config.toml
model = "sound classifier"
dataset = "acted Russian speech (Dusha)"
input = "log_mel"
stem = "single"
loss = "cross_entropy"
optimizer = "muon"
nesterov = true
batch_size = 128
weight_decay = 0.02
Rows from block 3 of a small sound classifier, named by matrix and row number. Rows with one number belong to one channel. Each number is 200 + 20 x the weight over its row's rms, rounded and kept within 0 to 999. All counts start at 0.
After each channel's rows are labels from the 100 clips, of 14976, where the channel reaches its highest value: "responds to" is what is common among them. Only what is clearly more common there than usual is listed. The data: acted Russian speech (Dusha).
# convs1: first pointwise conv (model.blocks.3.convs.1.weight, 288x192x1), inputs 0-191
# convs3: second pointwise conv (model.blocks.3.convs.3.weight, 288x288x1, transposed), outputs 0-287

convs1.55,176,196,197,190,199,228,223,205,196,192,185,190,247,208,180,194,215,183,209,227,193,208,188,185,219,226,183,207,185,253,204,208,234,208,233,229,191,201,183,180,237,212,205,175,176,215,205,198,210,212,212,219,208,204,207,194,198,228,180,183,219,216,220,251,248,223,193,210,218,194,182,245,202,220,206,205,200,163,180,214,176,180,181,205,211,193,191,209,225,217,208,184,186,192,199,203,197,193,164,188,172,232,183,173,209,204,201,188,198,220,193,199,239,202,179,173,219,200,154,156,231,213,170,240,210,171,230,159,157,198,219,186,220,205,194,204,195,214,179,196,188,220,207,179,214,202,206,208,205,208,175,193,229,195,198,216,214,198,196,189,173,206,200,234,171,190,196,200,208,155,201,223,234,215,137,206,197,175,196,223,206,234,205,181,192,211,218,203,224,201,192,198
convs3.55,196,218,211,215,234,209,195,224,180,159,216,214,203,211,215,209,190,166,193,217,190,212,200,228,240,188,198,208,207,210,200,197,208,189,202,188,222,246,198,210,202,234,187,207,194,187,214,256,197,215,219,222,218,195,204,183,184,225,209,179,224,211,222,206,198,196,212,193,196,205,174,206,211,218,157,184,229,204,224,172,202,218,209,156,185,191,207,164,201,207,209,228,213,211,201,211,175,210,235,212,217,195,234,193,205,186,218,219,204,205,149,182,199,211,203,202,181,208,218,251,240,212,176,190,197,228,185,200,211,193,225,207,195,199,216,203,206,205,183,208,203,234,192,221,193,166,167,180,165,175,215,156,167,228,210,199,201,179,194,195,183,162,230,198,175,225,181,196,206,205,191,195,175,239,225,203,187,193,179,191,189,247,194,202,195,199,209,202,252,243,189,218,200,184,192,201,227,222,184,201,220,214,184,216,216,201,231,191,197,195,203,218,187,208,219,250,208,181,215,173,182,203,226,182,179,203,219,231,209,195,191,202,236,212,207,193,179,198,251,226,188,198,202,199,219,200,190,184,161,166,224,161,169,177,185,240,209,184,206,169,189,220,158,203,208,211,196,204,220,204,219,206,230,217,172,175,223,208,200,204,219,215,163,174,182,224,242,199
responds to: emotion: positive

convs1.227,182,198,208,203,203,166,195,184,201,190,207,202,197,213,215,236,225,203,196,248,186,187,192,198,207,210,180,220,211,198,198,216,157,209,237,194,180,222,198,191,192,177,221,164,167,199,213,214,237,217,227,184,211,205,205,228,208,207,222,189,187,213,186,177,178,212,197,186,208,194,190,195,218,220,200,255,218,202,179,226,192,191,218,211,199,187,181,225,208,189,195,228,223,203,219,199,194,201,203,183,207,214,212,207,211,205,237,183,184,185,225,239,195,217,176,153,197,140,230,201,165,245,210,175,173,211,203,183,175,231,218,232,235,215,168,170,228,193,176,209,214,215,219,192,238,190,201,211,166,185,188,212,194,173,187,203,227,201,197,160,213,223,185,182,194,224,152,203,204,209,217,200,209,180,207,204,212,194,201,215,207,232,239,196,200,204,209,203,224,168,197,155
convs3.227,213,204,196,226,223,220,166,225,206,223,228,221,196,209,194,212,196,176,242,200,223,245,186,226,210,186,189,210,178,202,206,173,171,185,214,199,194,176,223,222,213,181,215,193,177,229,187,193,188,198,199,195,200,221,218,181,221,200,180,218,205,209,223,180,231,153,185,171,176,199,200,182,199,187,205,192,223,195,195,187,184,208,207,169,179,198,203,214,216,197,201,190,203,228,220,218,198,227,221,215,180,208,179,180,239,171,187,189,179,193,241,197,177,186,169,168,218,170,224,195,197,221,212,227,189,195,187,200,200,190,227,200,215,196,220,165,161,229,199,225,211,220,204,203,205,170,179,242,196,196,213,198,190,179,202,178,192,184,212,187,204,185,187,191,229,203,159,198,161,168,200,193,210,176,197,218,204,221,222,183,176,183,181,182,207,185,186,179,254,213,194,219,202,221,182,195,203,180,201,193,200,193,199,189,185,219,196,164,210,179,213,201,208,149,206,213,165,216,177,212,229,191,229,189,225,192,192,196,218,222,236,187,202,198,185,232,137,158,192,178,213,195,200,214,206,231,165,240,189,203,189,197,145,214,203,230,216,198,229,193,196,203,183,185,184,181,197,244,201,174,228,182,199,178,213,217,177,172,240,201,232,209,199,204,255,200,185,205
responds to: emotion: positive

convs1.62,196,195,213,201,233,208,228,180,149,200,177,196,176,240,213,186,186,180,217,194,220,210,190,196,207,210,169,208,196,175,212,230,201,198,176,215,219,210,194,197,190,235,168,201,206,165,200,223,184,188,192,243,182,186,190,237,181,204,206,199,189,208,214,204,186,199,203,202,201,199,201,181,187,187,203,210,198,176,173,204,181,172,169,216,218,165,195,192,227,240,203,185,177,225,231,213,199,221,222,213,166,205,212,181,214,164,206,199,186,176,202,221,173,156,235,215,185,215,223,212,211,151,166,207,205,190,246,200,193,210,188,192,207,197,201,187,210,224,164,199,238,212,205,214,186,211,209,192,221,227,201,174,204,245,247,202,203,182,225,180,179,224,197,216,203,181,207,215,195,162,193,247,211,184,168,180,167,241,205,210,225,205,195,201,177,186,213,189,192,203,207,235
convs3.62,204,195,222,198,167,223,196,212,193,224,171,192,220,191,219,209,223,191,185,194,237,176,194,217,201,192,183,207,218,210,194,202,203,172,216,193,243,205,224,234,188,225,218,227,206,201,222,232,190,171,214,194,171,209,166,210,200,199,222,184,171,174,190,220,219,213,221,169,218,224,195,195,212,239,234,193,195,223,207,198,206,186,227,185,216,177,226,215,190,133,194,172,165,186,192,206,196,202,219,195,203,215,209,198,213,184,207,203,200,189,201,222,229,234,224,171,223,203,182,227,201,202,177,206,250,192,190,171,213,187,228,189,225,215,219,211,175,214,199,195,207,172,210,247,189,193,160,205,210,222,182,199,236,239,211,179,190,169,214,227,141,214,193,211,194,205,175,223,198,184,203,205,190,195,198,199,217,225,187,144,206,176,199,218,189,200,177,206,215,189,210,207,136,227,230,198,197,174,198,208,203,214,195,206,168,231,237,215,214,243,240,248,193,201,205,186,198,188,189,218,198,171,213,204,194,214,216,185,210,189,189,175,192,215,176,209,198,183,206,211,181,204,207,224,224,193,178,189,185,187,175,237,213,193,207,234,205,173,207,184,199,165,184,203,209,205,241,158,190,200,183,218,212,200,177,184,180,179,202,207,204,198,199,200,206,155,221,185
responds to: emotion: angry

convs1.112,178,199,185,195,229,185,217,205,185,188,186,209,209,207,212,221,206,202,165,181,197,234,205,189,161,202,216,242,219,203,202,221,220,178,208,214,235,194,203,217,212,196,195,220,205,201,231,209,184,202,208,250,195,191,200,208,159,215,194,195,194,241,153,168,186,212,184,213,201,184,197,212,193,199,192,213,180,209,217,209,213,220,237,182,213,221,186,212,229,190,186,208,202,196,151,206,194,203,213,163,155,237,213,166,218,236,206,191,211,211,219,210,215,198,194,175,199,192,213,169,161,156,202,165,181,258,213,200,201,215,212,230,182,206,215,234,195,226,187,178,189,179,211,238,188,161,172,199,226,180,174,229,191,167,206,207,197,219,191,180,175,203,231,201,235,176,203,202,228,207,199,183,200,235,208,195,169,204,185,206,209,194,205,181,218,217,181,196,177,209,217,189
convs3.112,209,250,170,185,232,231,188,226,203,216,187,192,189,199,240,168,171,216,193,221,230,183,213,169,209,183,166,217,192,189,215,176,195,215,192,155,212,201,201,198,231,196,196,195,201,215,223,185,173,180,230,163,182,206,211,176,164,215,203,191,188,217,202,223,209,215,199,192,191,203,181,222,214,186,232,201,213,191,201,167,176,202,180,220,257,191,215,237,168,188,194,179,226,184,199,197,219,179,205,188,196,215,243,222,226,233,207,188,176,231,190,210,175,193,169,208,229,205,242,178,193,208,220,228,210,175,208,199,185,204,190,225,188,193,184,207,179,217,192,208,183,198,198,163,210,198,219,199,208,193,213,185,195,159,184,191,217,200,187,218,198,222,160,177,182,204,172,191,185,204,201,201,173,198,177,223,220,222,222,229,205,206,170,207,180,213,215,228,184,204,214,182,173,181,207,243,182,214,199,196,196,178,210,248,212,183,202,216,204,181,201,167,210,202,170,202,183,202,185,202,173,172,202,173,212,211,207,182,184,232,204,254,167,160,198,192,208,206,201,143,195,189,189,159,190,211,191,232,208,208,178,224,199,191,219,184,196,174,212,201,205,157,206,188,190,245,235,214,202,241,207,231,195,186,171,192,206,177,199,208,200,179,197,210,224,197,201,222
responds to: emotion: positive

convs1.213,201,236,214,184,236,214,210,206,191,233,219,195,198,208,229,185,222,194,187,210,186,179,211,198,203,237,223,189,220,235,151,227,208,181,173,249,196,163,181,215,193,212,178,218,213,208,178,208,201,192,216,176,229,177,244,170,203,207,215,250,232,237,222,197,177,215,193,206,211,203,154,190,196,192,169,210,201,183,232,205,253,189,170,196,191,198,213,205,186,208,183,239,219,185,211,226,194,215,212,224,199,182,178,189,208,232,204,215,214,198,194,195,203,178,210,209,211,188,180,206,212,204,175,206,168,210,214,179,184,236,180,176,217,202,225,176,219,236,204,233,231,215,225,191,201,204,194,201,225,180,214,179,202,201,183,226,197,209,181,186,193,212,199,180,216,169,213,223,225,226,198,132,206,186,199,216,188,163,189,195,201,210,200,210,183,210,200,188,182,210,191,200
convs3.213,223,217,210,241,217,220,219,204,229,205,222,219,195,192,199,227,212,196,205,238,222,164,197,210,191,187,171,167,201,239,217,168,203,183,152,214,216,196,208,178,209,196,182,225,188,154,228,203,187,215,256,182,171,194,217,208,216,207,204,169,225,223,193,190,159,192,187,243,199,180,220,222,215,221,212,176,191,180,192,217,227,226,194,205,195,225,179,188,201,203,211,178,188,218,190,208,241,224,210,226,188,205,223,200,270,188,197,190,217,216,216,169,222,184,212,213,220,217,199,190,204,207,188,156,142,212,237,164,178,201,189,222,215,223,186,179,231,226,179,208,215,207,174,193,210,226,211,176,211,230,220,201,209,180,185,212,189,180,227,148,182,215,226,204,198,193,191,211,202,222,204,207,198,175,217,189,205,216,190,196,158,196,210,204,188,204,178,221,177,212,190,177,191,230,229,219,208,216,217,217,197,187,201,192,217,240,214,210,214,213,219,212,184,198,222,233,188,193,191,199,196,201,221,163,186,199,201,228,197,198,185,172,222,227,204,194,226,169,168,234,185,203,164,179,218,174,188,187,178,201,211,192,185,185,191,208,227,205,186,207,190,215,197,221,192,175,188,195,223,190,213,208,197,160,212,185,223,194,183,201,153,196,185,183,182,227,204,214
responds to: emotion: positive

convs1.67,212,222,177,207,230,202,226,182,162,191,204,175,216,207,194,200,204,178,174,200,232,226,185,196,171,230,191,244,205,214,209,199,185,190,184,207,196,215,242,203,198,211,221,215,240,213,217,178,191,168,194,210,210,213,234,181,213,170,204,181,206,216,179,186,232,161,194,228,198,208,213,198,201,165,206,182,162,170,181,210,190,192,182,202,193,183,221,214,198,247,212,181,150,176,196,219,196,192,228,223,183,186,198,215,202,174,208,183,220,149,206,184,176,181,217,213,199,207,172,184,251,189,165,169,190,194,224,196,180,212,198,222,213,201,226,175,190,209,215,192,213,196,177,189,233,219,198,204,196,181,221,205,220,197,177,221,193,202,203,185,176,262,181,215,194,228,185,212,191,184,215,204,219,185,205,186,194,200,167,221,205,193,201,164,213,226,192,254,206,190,203,218
convs3.67,244,188,174,240,206,178,178,203,192,217,207,181,183,177,200,194,208,225,216,194,243,255,215,251,185,240,208,206,204,195,223,161,168,179,223,238,232,194,187,227,199,192,231,161,176,201,203,219,215,194,205,205,193,224,224,220,213,186,205,217,160,218,213,249,191,196,204,202,201,229,197,183,216,217,173,207,198,211,220,229,183,188,138,179,195,182,205,241,252,189,218,164,177,160,210,205,192,200,231,202,200,234,211,215,205,171,229,195,231,200,216,195,190,202,192,190,212,182,208,206,204,204,212,213,207,201,192,209,236,228,200,222,211,210,226,207,202,202,181,198,203,194,214,183,216,201,185,216,213,222,163,191,195,204,149,174,193,194,194,217,200,204,212,217,191,200,187,203,189,175,200,208,209,244,204,186,225,178,160,220,194,158,223,209,187,188,208,219,199,161,196,183,207,201,188,208,183,182,207,168,201,205,218,192,166,180,226,181,183,199,194,221,222,165,219,221,214,223,214,199,202,204,238,183,212,195,224,200,220,208,204,193,185,191,207,181,195,225,215,211,191,177,198,202,207,226,192,194,223,162,190,195,222,199,201,206,224,182,192,221,232,190,202,219,179,198,214,192,203,179,172,190,217,169,201,242,184,215,212,190,238,216,155,191,217,178,219,176
responds to: emotion: angry

convs1.157,204,250,203,205,180,218,200,185,207,195,153,231,225,185,187,208,208,175,187,191,206,185,153,234,197,226,224,205,198,201,235,203,238,209,200,208,195,178,195,205,181,186,232,201,177,197,198,205,198,192,214,211,212,202,213,197,223,226,215,233,215,221,190,215,155,197,201,226,174,192,209,207,159,199,190,191,208,208,210,191,194,191,218,185,231,189,213,198,176,213,211,213,209,183,208,191,234,203,211,190,203,218,161,185,189,175,202,213,221,217,229,173,199,203,181,220,202,207,206,186,195,199,204,182,217,206,196,194,228,157,217,187,199,230,178,216,189,210,201,208,173,171,236,183,213,205,248,179,229,156,229,177,242,216,142,193,232,177,210,205,193,191,211,226,207,225,204,217,145,213,186,156,183,188,234,214,193,210,201,201,202,192,172,222,214,185,219,215,226,175,192,177
convs3.157,190,214,203,188,206,156,203,213,232,191,181,176,197,191,210,184,180,237,180,180,167,182,196,211,200,208,222,206,205,181,200,194,202,189,254,209,204,203,214,195,193,212,212,195,205,234,201,206,181,180,219,218,240,198,222,208,240,177,238,241,178,193,200,194,175,204,212,195,182,210,193,154,194,180,224,207,217,181,219,204,184,204,193,162,244,184,203,217,209,219,195,223,193,208,196,218,182,210,204,187,189,191,202,189,230,158,220,183,160,213,188,210,216,189,225,213,188,187,218,215,184,213,238,204,198,204,177,204,169,185,170,213,167,169,202,184,227,203,144,170,235,205,208,226,225,186,217,209,196,191,219,196,216,224,206,228,171,187,189,190,221,169,208,186,182,210,184,219,162,169,189,207,220,205,229,157,200,177,189,202,204,186,197,215,250,238,194,159,178,218,199,180,203,168,214,211,191,203,184,223,171,203,224,207,177,227,182,170,180,179,184,206,207,194,203,206,218,192,191,175,180,241,186,204,220,162,210,189,173,162,215,197,178,222,190,196,166,176,186,167,197,204,196,206,216,202,219,191,204,208,201,227,221,237,225,187,165,197,221,181,208,207,195,194,197,206,176,220,213,223,177,152,187,217,207,206,250,188,206,225,220,189,213,181,193,228,203,215
responds to: emotion: positive

convs1.31,220,204,177,201,207,207,211,193,202,212,214,186,226,191,180,180,191,212,159,180,193,165,203,201,236,201,206,240,212,220,191,207,200,200,206,228,199,173,223,197,151,206,214,198,204,221,181,188,165,209,160,232,190,222,221,202,195,194,177,215,210,234,214,199,194,237,198,213,216,175,215,188,210,206,199,202,187,195,182,192,203,242,185,191,190,194,191,203,191,184,170,172,175,187,192,186,218,174,210,224,195,176,247,237,176,204,189,157,233,203,205,184,195,193,161,204,185,220,171,202,182,189,201,227,242,192,213,203,226,142,216,205,177,213,163,214,204,194,203,189,141,203,206,200,221,188,175,215,174,195,224,235,211,183,174,231,174,198,223,189,210,194,195,194,242,184,202,201,168,209,189,188,207,222,181,201,228,180,200,199,205,184,234,181,210,242,188,216,182,180,193,181
convs3.31,207,195,156,188,222,201,206,199,175,193,224,209,206,171,183,226,180,201,214,175,206,196,178,161,214,172,224,180,197,203,201,202,213,205,204,206,207,181,178,211,233,191,218,187,219,195,212,225,204,218,172,219,228,206,164,207,171,171,203,157,248,215,199,187,203,209,218,204,188,176,191,203,233,195,189,210,184,201,170,166,194,224,191,187,209,160,214,150,211,200,198,240,171,180,199,193,205,182,173,187,168,204,214,192,214,209,244,203,226,215,202,189,192,247,192,188,184,198,183,179,222,201,170,194,203,225,203,220,228,232,189,203,185,230,219,204,217,203,240,195,185,186,186,216,208,214,178,197,175,219,193,220,204,223,236,191,216,223,207,195,207,214,204,215,188,198,193,174,194,191,204,219,161,179,180,191,167,189,172,196,213,165,193,197,167,202,217,209,216,200,176,241,202,170,221,228,199,202,151,208,170,192,242,217,199,218,190,229,235,223,196,218,221,182,193,199,215,185,188,171,214,226,232,179,221,184,180,218,176,178,222,210,151,180,211,223,195,198,205,172,215,183,174,223,233,199,226,213,239,228,181,204,189,191,216,235,180,215,202,184,205,238,199,182,218,214,239,188,193,213,183,211,190,223,226,214,190,194,221,166,181,195,203,196,222,162,194,205
responds to: emotion: positive

convs1.33,181,192,208,195,235,176,189,186,227,225,199,199,181,194,216,174,217,203,199,209,210,200,183,181,190,196,171,175,218,181,174,204,230,201,167,189,198,231,212,182,206,184,216,199,211,180,191,220,147,203,171,227,210,176,216,234,186,215,191,217,197,220,193,207,196,208,194,224,187,179,182,197,213,170,196,212,193,195,181,222,170,193,177,216,207,186,200,206,173,199,218,196,221,204,181,257,184,212,196,207,174,178,215,174,214,201,187,148,212,189,180,213,207,185,156,187,224,231,222,221,213,184,186,158,215,202,219,209,193,157,209,179,229,244,170,196,188,189,192,222,210,189,182,214,168,210,238,218,221,231,194,177,178,240,210,174,186,219,208,185,217,178,226,214,166,207,184,184,187,163,222,233,188,236,209,178,203,192,184,202,191,224,184,197,178,160,202,224,193,218,216,190
convs3.33,214,191,216,216,184,213,205,203,186,169,192,186,217,209,198,171,191,232,192,211,239,163,188,202,170,192,204,171,220,222,190,182,232,224,209,193,143,227,176,193,222,156,207,194,185,230,221,170,203,235,214,194,159,216,175,182,173,206,172,215,230,183,232,189,185,189,214,180,229,214,222,208,223,208,203,199,218,210,165,230,175,180,215,213,187,213,204,254,224,191,183,227,199,227,177,179,203,198,189,220,187,205,198,179,218,201,204,184,171,174,198,206,181,217,212,207,225,198,217,154,185,182,187,210,191,207,203,226,191,207,198,173,255,201,171,202,177,227,200,204,204,255,183,187,197,208,193,197,202,181,191,194,206,174,223,220,204,207,220,183,181,210,209,209,192,188,199,231,171,216,175,201,171,214,175,166,223,213,194,184,213,208,210,222,172,204,186,218,189,254,196,191,215,213,200,194,187,216,149,203,169,172,230,236,194,167,212,206,197,191,208,231,204,203,220,172,181,196,236,201,224,199,173,207,184,194,178,180,200,242,184,188,239,187,206,155,193,186,187,189,217,162,186,184,202,213,189,205,225,227,191,246,217,219,185,216,209,207,194,196,154,209,199,187,213,219,218,211,193,191,206,210,198,217,212,227,197,195,183,230,219,212,189,198,183,184,209,210
responds to: emotion: positive