Weights of a small sound classifier.
Training: muon at rate 0.014, batches of 128, held-out accuracy 70%.
Rows from block 3 of a small sound classifier, named by matrix and row number. Rows with one number belong to one channel. Each number is 500 + 50 x the weight over its row's rms, rounded and kept within 0 to 999. All counts start at 0. Numbers have three digits each. After the name is the row's rms in percent of the matrix's.
After each channel's rows are labels from the 100 clips, of 14976, where the channel reaches its highest value: "top examples" is what is common among them. Only what is clearly more common there than usual is listed. The data: acted Russian speech (Dusha).
# convs1: first pointwise conv (model.blocks.3.convs.1.weight, 288x192x1), inputs 0-191
# convs3: second pointwise conv (model.blocks.3.convs.3.weight, 288x288x1, transposed), outputs 0-287

convs1.147 098:533460559489461600522487503553493538490555504481512474447498542503470505563558538537510493559573519571460520575480416523439557547426433527442410423499463570491497506622536531513530545540524544440518514515472480456468514525568466517581491501557545394457529445443521564506441449440539525539568450474423467473525431462597532388622473496505509422469505465449445580535482577422516445592460464489458563527483408564554508445499610457483526519574483451619547490425467515567446504525477510531512486421438615477521545499537480546521562436567618521416513442539477475516401495471487506474
convs3.147 102:496442547514489535379469417498555535492512514378497478455443540493497544509629498454546522546468489554603506511472574578486427409476508446440548483502510505452569397487508551533459556451584587492497594457451449448471519446569502481431497474608561501374505456451545541555504494524443464528547389464438480531513504476527392539517500427451484483525363398450550551549541409534491534491499542494500455498534486498596578543539509535461632467501519567494499510483511476529494458473515527642461528453515586483440499519443491492522519497515524470589542503579482488521515421438526520411475503496427483552491376491428496455453450501582502503522522534534567567625511536518428524451504492528552481545420484554522426536439523428602455487559478484579464500594486514439441545505547541546448429495481550440534554511450454517525471533479545505487563494409479407446559554445423514526
top examples: emotion: positive

convs1.70 107:580377487624516540447522497484517462456576523503476497480497536412437518529583455505533573529388463566544552355496497506464473424512537472429533452478491487404527573569555507477439581544477501582520510403515485543460398487439512406500496541542592499500413456543587556499511488507494518499508507529572512484494503468441460457540572454452559524595430482531474450474468536509485509523538541457492496443429511388541432486591554462431525522472546465615553489457533473479409553515471553462489486533473612523543585502460558488530478408451463525586490520460467507486389570509508453491
convs3.70 108:644553455570603492527496391471522551573534510549579456516510491521568527508464606572440501454543509544506484522497552496521463457537495534528527528470513522505480446420478486482402561499379525477456544504453461498435493468403540613504543490482524559574437495424438617506464529464486555420487524497502438469471489531451666563506511508527450510516575477451543565508541477408580483464498478446466467495459401495518468494513457534567531494538500471561480524527477452513472478488512460390489508511508415537415526456531456521571509565546475451576494541625636450494453497460625426551450559554481496445556452527513521467486439662522525422503522381526489557588465520423521493528567455516494507577457494585527541434556548516564473487534528465469446490396512436475575569466460519438540533484480552461448507518491537455541527529473483483404478608510522517416538516541545545512
top examples: emotion: angry

convs1.203 105:476427554502632464467472519529518519493646449467483562478465506491491456475492541500457468532470473486483526508482592426481541487503523617579573491575426545488513471474476515455453547501478544465443430461523443554480520413460375570535552545444446541423444523472476551578449487543510504531514461541622483441507558560465506492499489533522550494393579521537586491535531490561525413408591502581447453514602525594452491493530514467448547561447475542489552455475455576569530456544555421522532542459416495542458487465453464505453434369545511439466433434439503532497489502547534466415
convs3.203 098:419486486526498501522488473522440544441484421514480531562492542539493400482577482499483525523513450463530530527552423506457500562529479528526581541510511459446529489514424461472549447549522500454563537463457554539588433533589553516482376551505481518448552494604536526487435520399518476532497496570490451460579517456609467479480458540530453577548471558439462453512584576465462489499465498476391551481496500557457501454523580506399564503446422513437476468463595442404521507484423484408446485522493604504469392507498531487447498455529585506492508518432518507538504432488544546523460552559522494491511578477440493639553459468565497478588494518528580509504467488486644443529439604570616607494494398503447470480516471510548392505487533517535527487498463538513545511447508553414549435494446584621547549488552425494573551597384495586483508455551502499490533565488525550596
top examples: emotion: angry

convs1.1 101:555507535562585494620492501461510514404435536435479480553490520576497498498514426380511497493503487512422521476405507526511582494450549518472546477574545461444582532467484508497487381514415537455476520453561494519537509510403465463545562464539476567597506509613504476521545516559438546490508440587473498427505481522429485430536482569583444457591550542525499459555564546524463461505452457530544472398486455620533397567669562595485527470521545531488472527521457485526525498594511578502550480417469506482488516406524476447465546520507507550523557579497429518439474476512448556523
convs3.1 104:497558494442504439580463468507494623478506505487524460529447508468571552569560500554529461618478505476495417425537484537513513507469479476545500497553477474540526395513514500453420412509515424552479586438495542495433481455540446488444532517527509484530489496518530542552552608452475578427528473551502518539516450521517573456369414403506595586474515409430467486556489575450465445556460532675522508516560576442450467472429477447497450472431478493504483569540558515601477447419583527492458475478634616548408419508440480546600454523559570531510521542465543428522546480554562535458506479485500501493456446487377514480419474476473458522480512547523415457479508516518505542598522470475498472499450521515506375542454559509506534537404534460474598466505456484527476481493514534408495486554447490469443511529482528570536408519411388521537479579477528437460401480541513469505
top examples: emotion: angry

convs1.228 098:507531512491543465542420512493558546480502506483487539477470405480594421510506549571468417596498476453454435542567430445567426544509444514473504420517504483491498596543433498427597430527538542468572530584523510464519560526546507458531394459513443552506505510477401496573545456500557513555492573588493538534431513502520513561479439572517442517439548562581489486494557595461467461432420511504505533454474470431531526511448520466520403459489559448492429515548571505496440481440461537574515612590467507511534550512428504480513462463540537425483572466477526574522336536491483354484
convs3.228 100:507540499497473481552428562488492528497610389467633424410565576579497532431446449375454490445598443499570501515472532525432538440451455543487416489539463517515525496495448540499500389366521532433525527519513447444557460433542522567448434519496497558543507528500482525501560453499553570488489512485502454515506554391552484491530539525399546475443508564563448544377526535536610540489444528454491536523490608463479507389465511505543484386447413527533477572503432355520499504440462471411553440506480452571469466569519574519584571560489507547446521534433456559441517498510495498504510490452495472526508577534527545452459505486472518570585574495470499467470503545443414509432518538435417495478522505458568508495531538551493499470433422530506450506470406551582441475471515476437459550459548519488452530534516462501616446534473629473557515469452467586463453545501545540528
top examples: emotion: positive

convs1.57 097:467529490511513491562502498580453545524556509616610483534449499562445404556440493481469481485532546418451513479473429518515520452482532605484583449495482467528461479378565552444490406483554570521459503520564436457436470575435545473418483471542490522410607475529520410414555524480486603463544543518501540442495523465568480509526587437449511478435536545499482546483532477531492593531474613584554468384528468484489482563536526466512442480478394542533626506502470462532435453555448529578570532546476547493611480507582461512546528429527523411461503535496462526550437533506478470487
convs3.57 107:579479433472416485591609561534447524445543488499556574583520588455473474606416492533544573512454555504480529569437456505424436430543528438467502474397479469493497570511471467526416520513555491480474482515572535532524417564489394519508480496565546580538483433521509457577454501442540482533434511524574539502562477577512470437477494433515587519535462467524451572511445506558503481455487499462532473450548478477441621562484503417556549507467447512505526497517578449402472483530468527484433518562461462473510486550512548494667452487505446524554493519521458534432538442446501566458520490575454495461524509575507541473573448555485504469437552550509544494479478446531471438455474502492513512469407575468389461641498429473535535471484595502602458502472545529431413451519534496506380419486505509565565379520495452538456526522549614537474464428498602414537415530447520539554
top examples: emotion: positive

convs1.154 097:558433499500506468457477516531447504464479475532429500456432567467527563472650520558542507512445509512492547514479482544449532496454469576561463472459612467430457427544367531481549589521474478552484414473510422544546581518503561476433430549517529523500480492573421565369487505547483458479485547475552557527539558526592493455399543505540520523496504540546491499500425482494546439454460466519549553400465538520503466508525394439442512563536449462497535490441400549524586544432537477432435505477547528638535504499424486547536438493531507474575534553549543455489443484395419401539
convs3.154 101:446530484508459553408454533519593506555518479486528544547582538476534444503591498449487483396412468501494552573491449506474583516483541490491512511431509526444498505502456505564529556463470464495536524452471472450572511464572468559456476486597501463562576426519535545466524394539461503485433507364501495424431473556479582497464489480552588381476492516523571521521415554521540489573463488497541510497420523534422569514491480581499405463517471458627524574397409465552457511472465506435404531550551456414567442575544496580502476559464557411506471500564487571414582464546412561556597548493473598537456498542515444474427432554515497458440471561483497468549554477526484462462532499434522529480476505508582465480589506568398482500543454448542531414530509654484520540498462456494483504483524452501565451509486423623584495469467466572590513524547523485458542469597491491503
top examples: emotion: angry

convs1.281 107:449517567477608408433490444486475437502542457407492452517502508459528522476478490550487559410460505414582496503559537476522439566558438481501472633494527447483554524389508497480696457539501468411556468501511437553481555473530520440494537533580409527549518607496483552543530448497496591507485461465398501470494518498466618571502581524420487536521460426487476577423475564481540519491498426512470434505518467464568508589501565510644463441497517529539547509483475529470523445471476473549529541543463515595582502501513517558404429513497488530536453491484484487507493524607467460454
convs3.281 104:508494499527508490488506465567495508470628462504457464586496464521502507501372416484546581520491464501462507548516556590525469580544457454475445535460515518558518545548488405506583556543554417527539579477547506499487490537545447549457433470457399495460501450492541375457496497499493451537448364460493562474504493565562461511495533486555547505502471493503451458435509446481428549436550479514457479535549503447487556573521561481425463459556506569405472464468549537506587568500432598498540492553547486582548465513448367511503393515424551443529413505515529525472620567453589519458455496497485437485475558428408404507527563518462529500612491489606483500508469491592457394540513468541528465487445562532544453563496515545538528423478517429467524412524395489545494515618470455437500573542443470469467405457508499520548483457509469481517549331535522534501571466486424486555
top examples: emotion: positive

convs1.43 094:481546448626580480509421407581445585561471454581507491527535500442488575442478479483505604503450515458514517475429496484450525593348450544466517436447489473567505574462563535570387376466433504559506509477493523548509598566529490494527552443483502533508533528389451448461498495504468535481533439548578482518548566520452568460491465552432452509494458537414520465584488551526471558525430445392521507473564436481517512461498487541558516458479475495512480512489492537514458478475523500463422578531608571404523408493516482608532471487555542440517465454552447504606468459476502559499
convs3.43 095:435542490586506532455514529450568410428536490542581527419434441524573505415491512533504436494487480563533575606491464470420486519460561449413499462550477584498445541450445543522521543471594499581432424572546499444509444516505473553467593509483402538491422491503524467529476539408460534562476614533550562475500512444520504575450570566477404492457564651329471531529516477460512509482460428505553559553509571500556518494514496501480528436497521461473637473493517444552500514509481519447422513457484470493586505539468471480533520506524522428578559525642519472532516526477487528430544586497460462512591583446454492472430529554509539483591486455505439524557510510562494335480433502525539478507509538472506581491494431487439457463450561525500446537501508490553434468538567490445480584343490523478531570471481494501540570485546511556516523451459576462543490551461508575473
top examples: emotion: positive

convs1.139 087:527509555514477448590515529503484417504483569511528556495602544463519528543490496565531524516453496497575623382508513495405514468467507501511527473580464530524604493447416516442448601474494461435377461443449459524570503499512547412453540589592530525453447551516542522486582448552540468502490541569502562490452500447445475489559385525448438479489478560478534588476465485545542517539565547584421416497480400573466530544489487562495586463543477521507406384511505441444431571448517386400524496534481528533468527489491500560566404478511554480514528569530483498429537520482498531535
convs3.139 098:492511552477536435428541503521563412477465500526438455423491512495497405502481505550548511564525573492576522531466523462583544471442475468474465495450529476464589460531465566487534582498525353423555529528455432516465563461556436530558532484552558421535591551536532596473486440551546550642613537476483502460486567550632601539532440541493512458472580532533576530547528581519456593413402552497493584415457595531349511550490514519461531481465511492517489459511500530546469537509517483490606535397558478501486458427503496500470528546564491567466513449475463487513499441553523485529491484482433538582433504487440550395593530453509412483546594478541573499563459597452507534455527521504424536520591425552480462476535522535462518538477498385555453541418513479525469552558487511513475461583471526457456533564465492535462390502497552475431487534472480521537446491431555455534
top examples: emotion: angry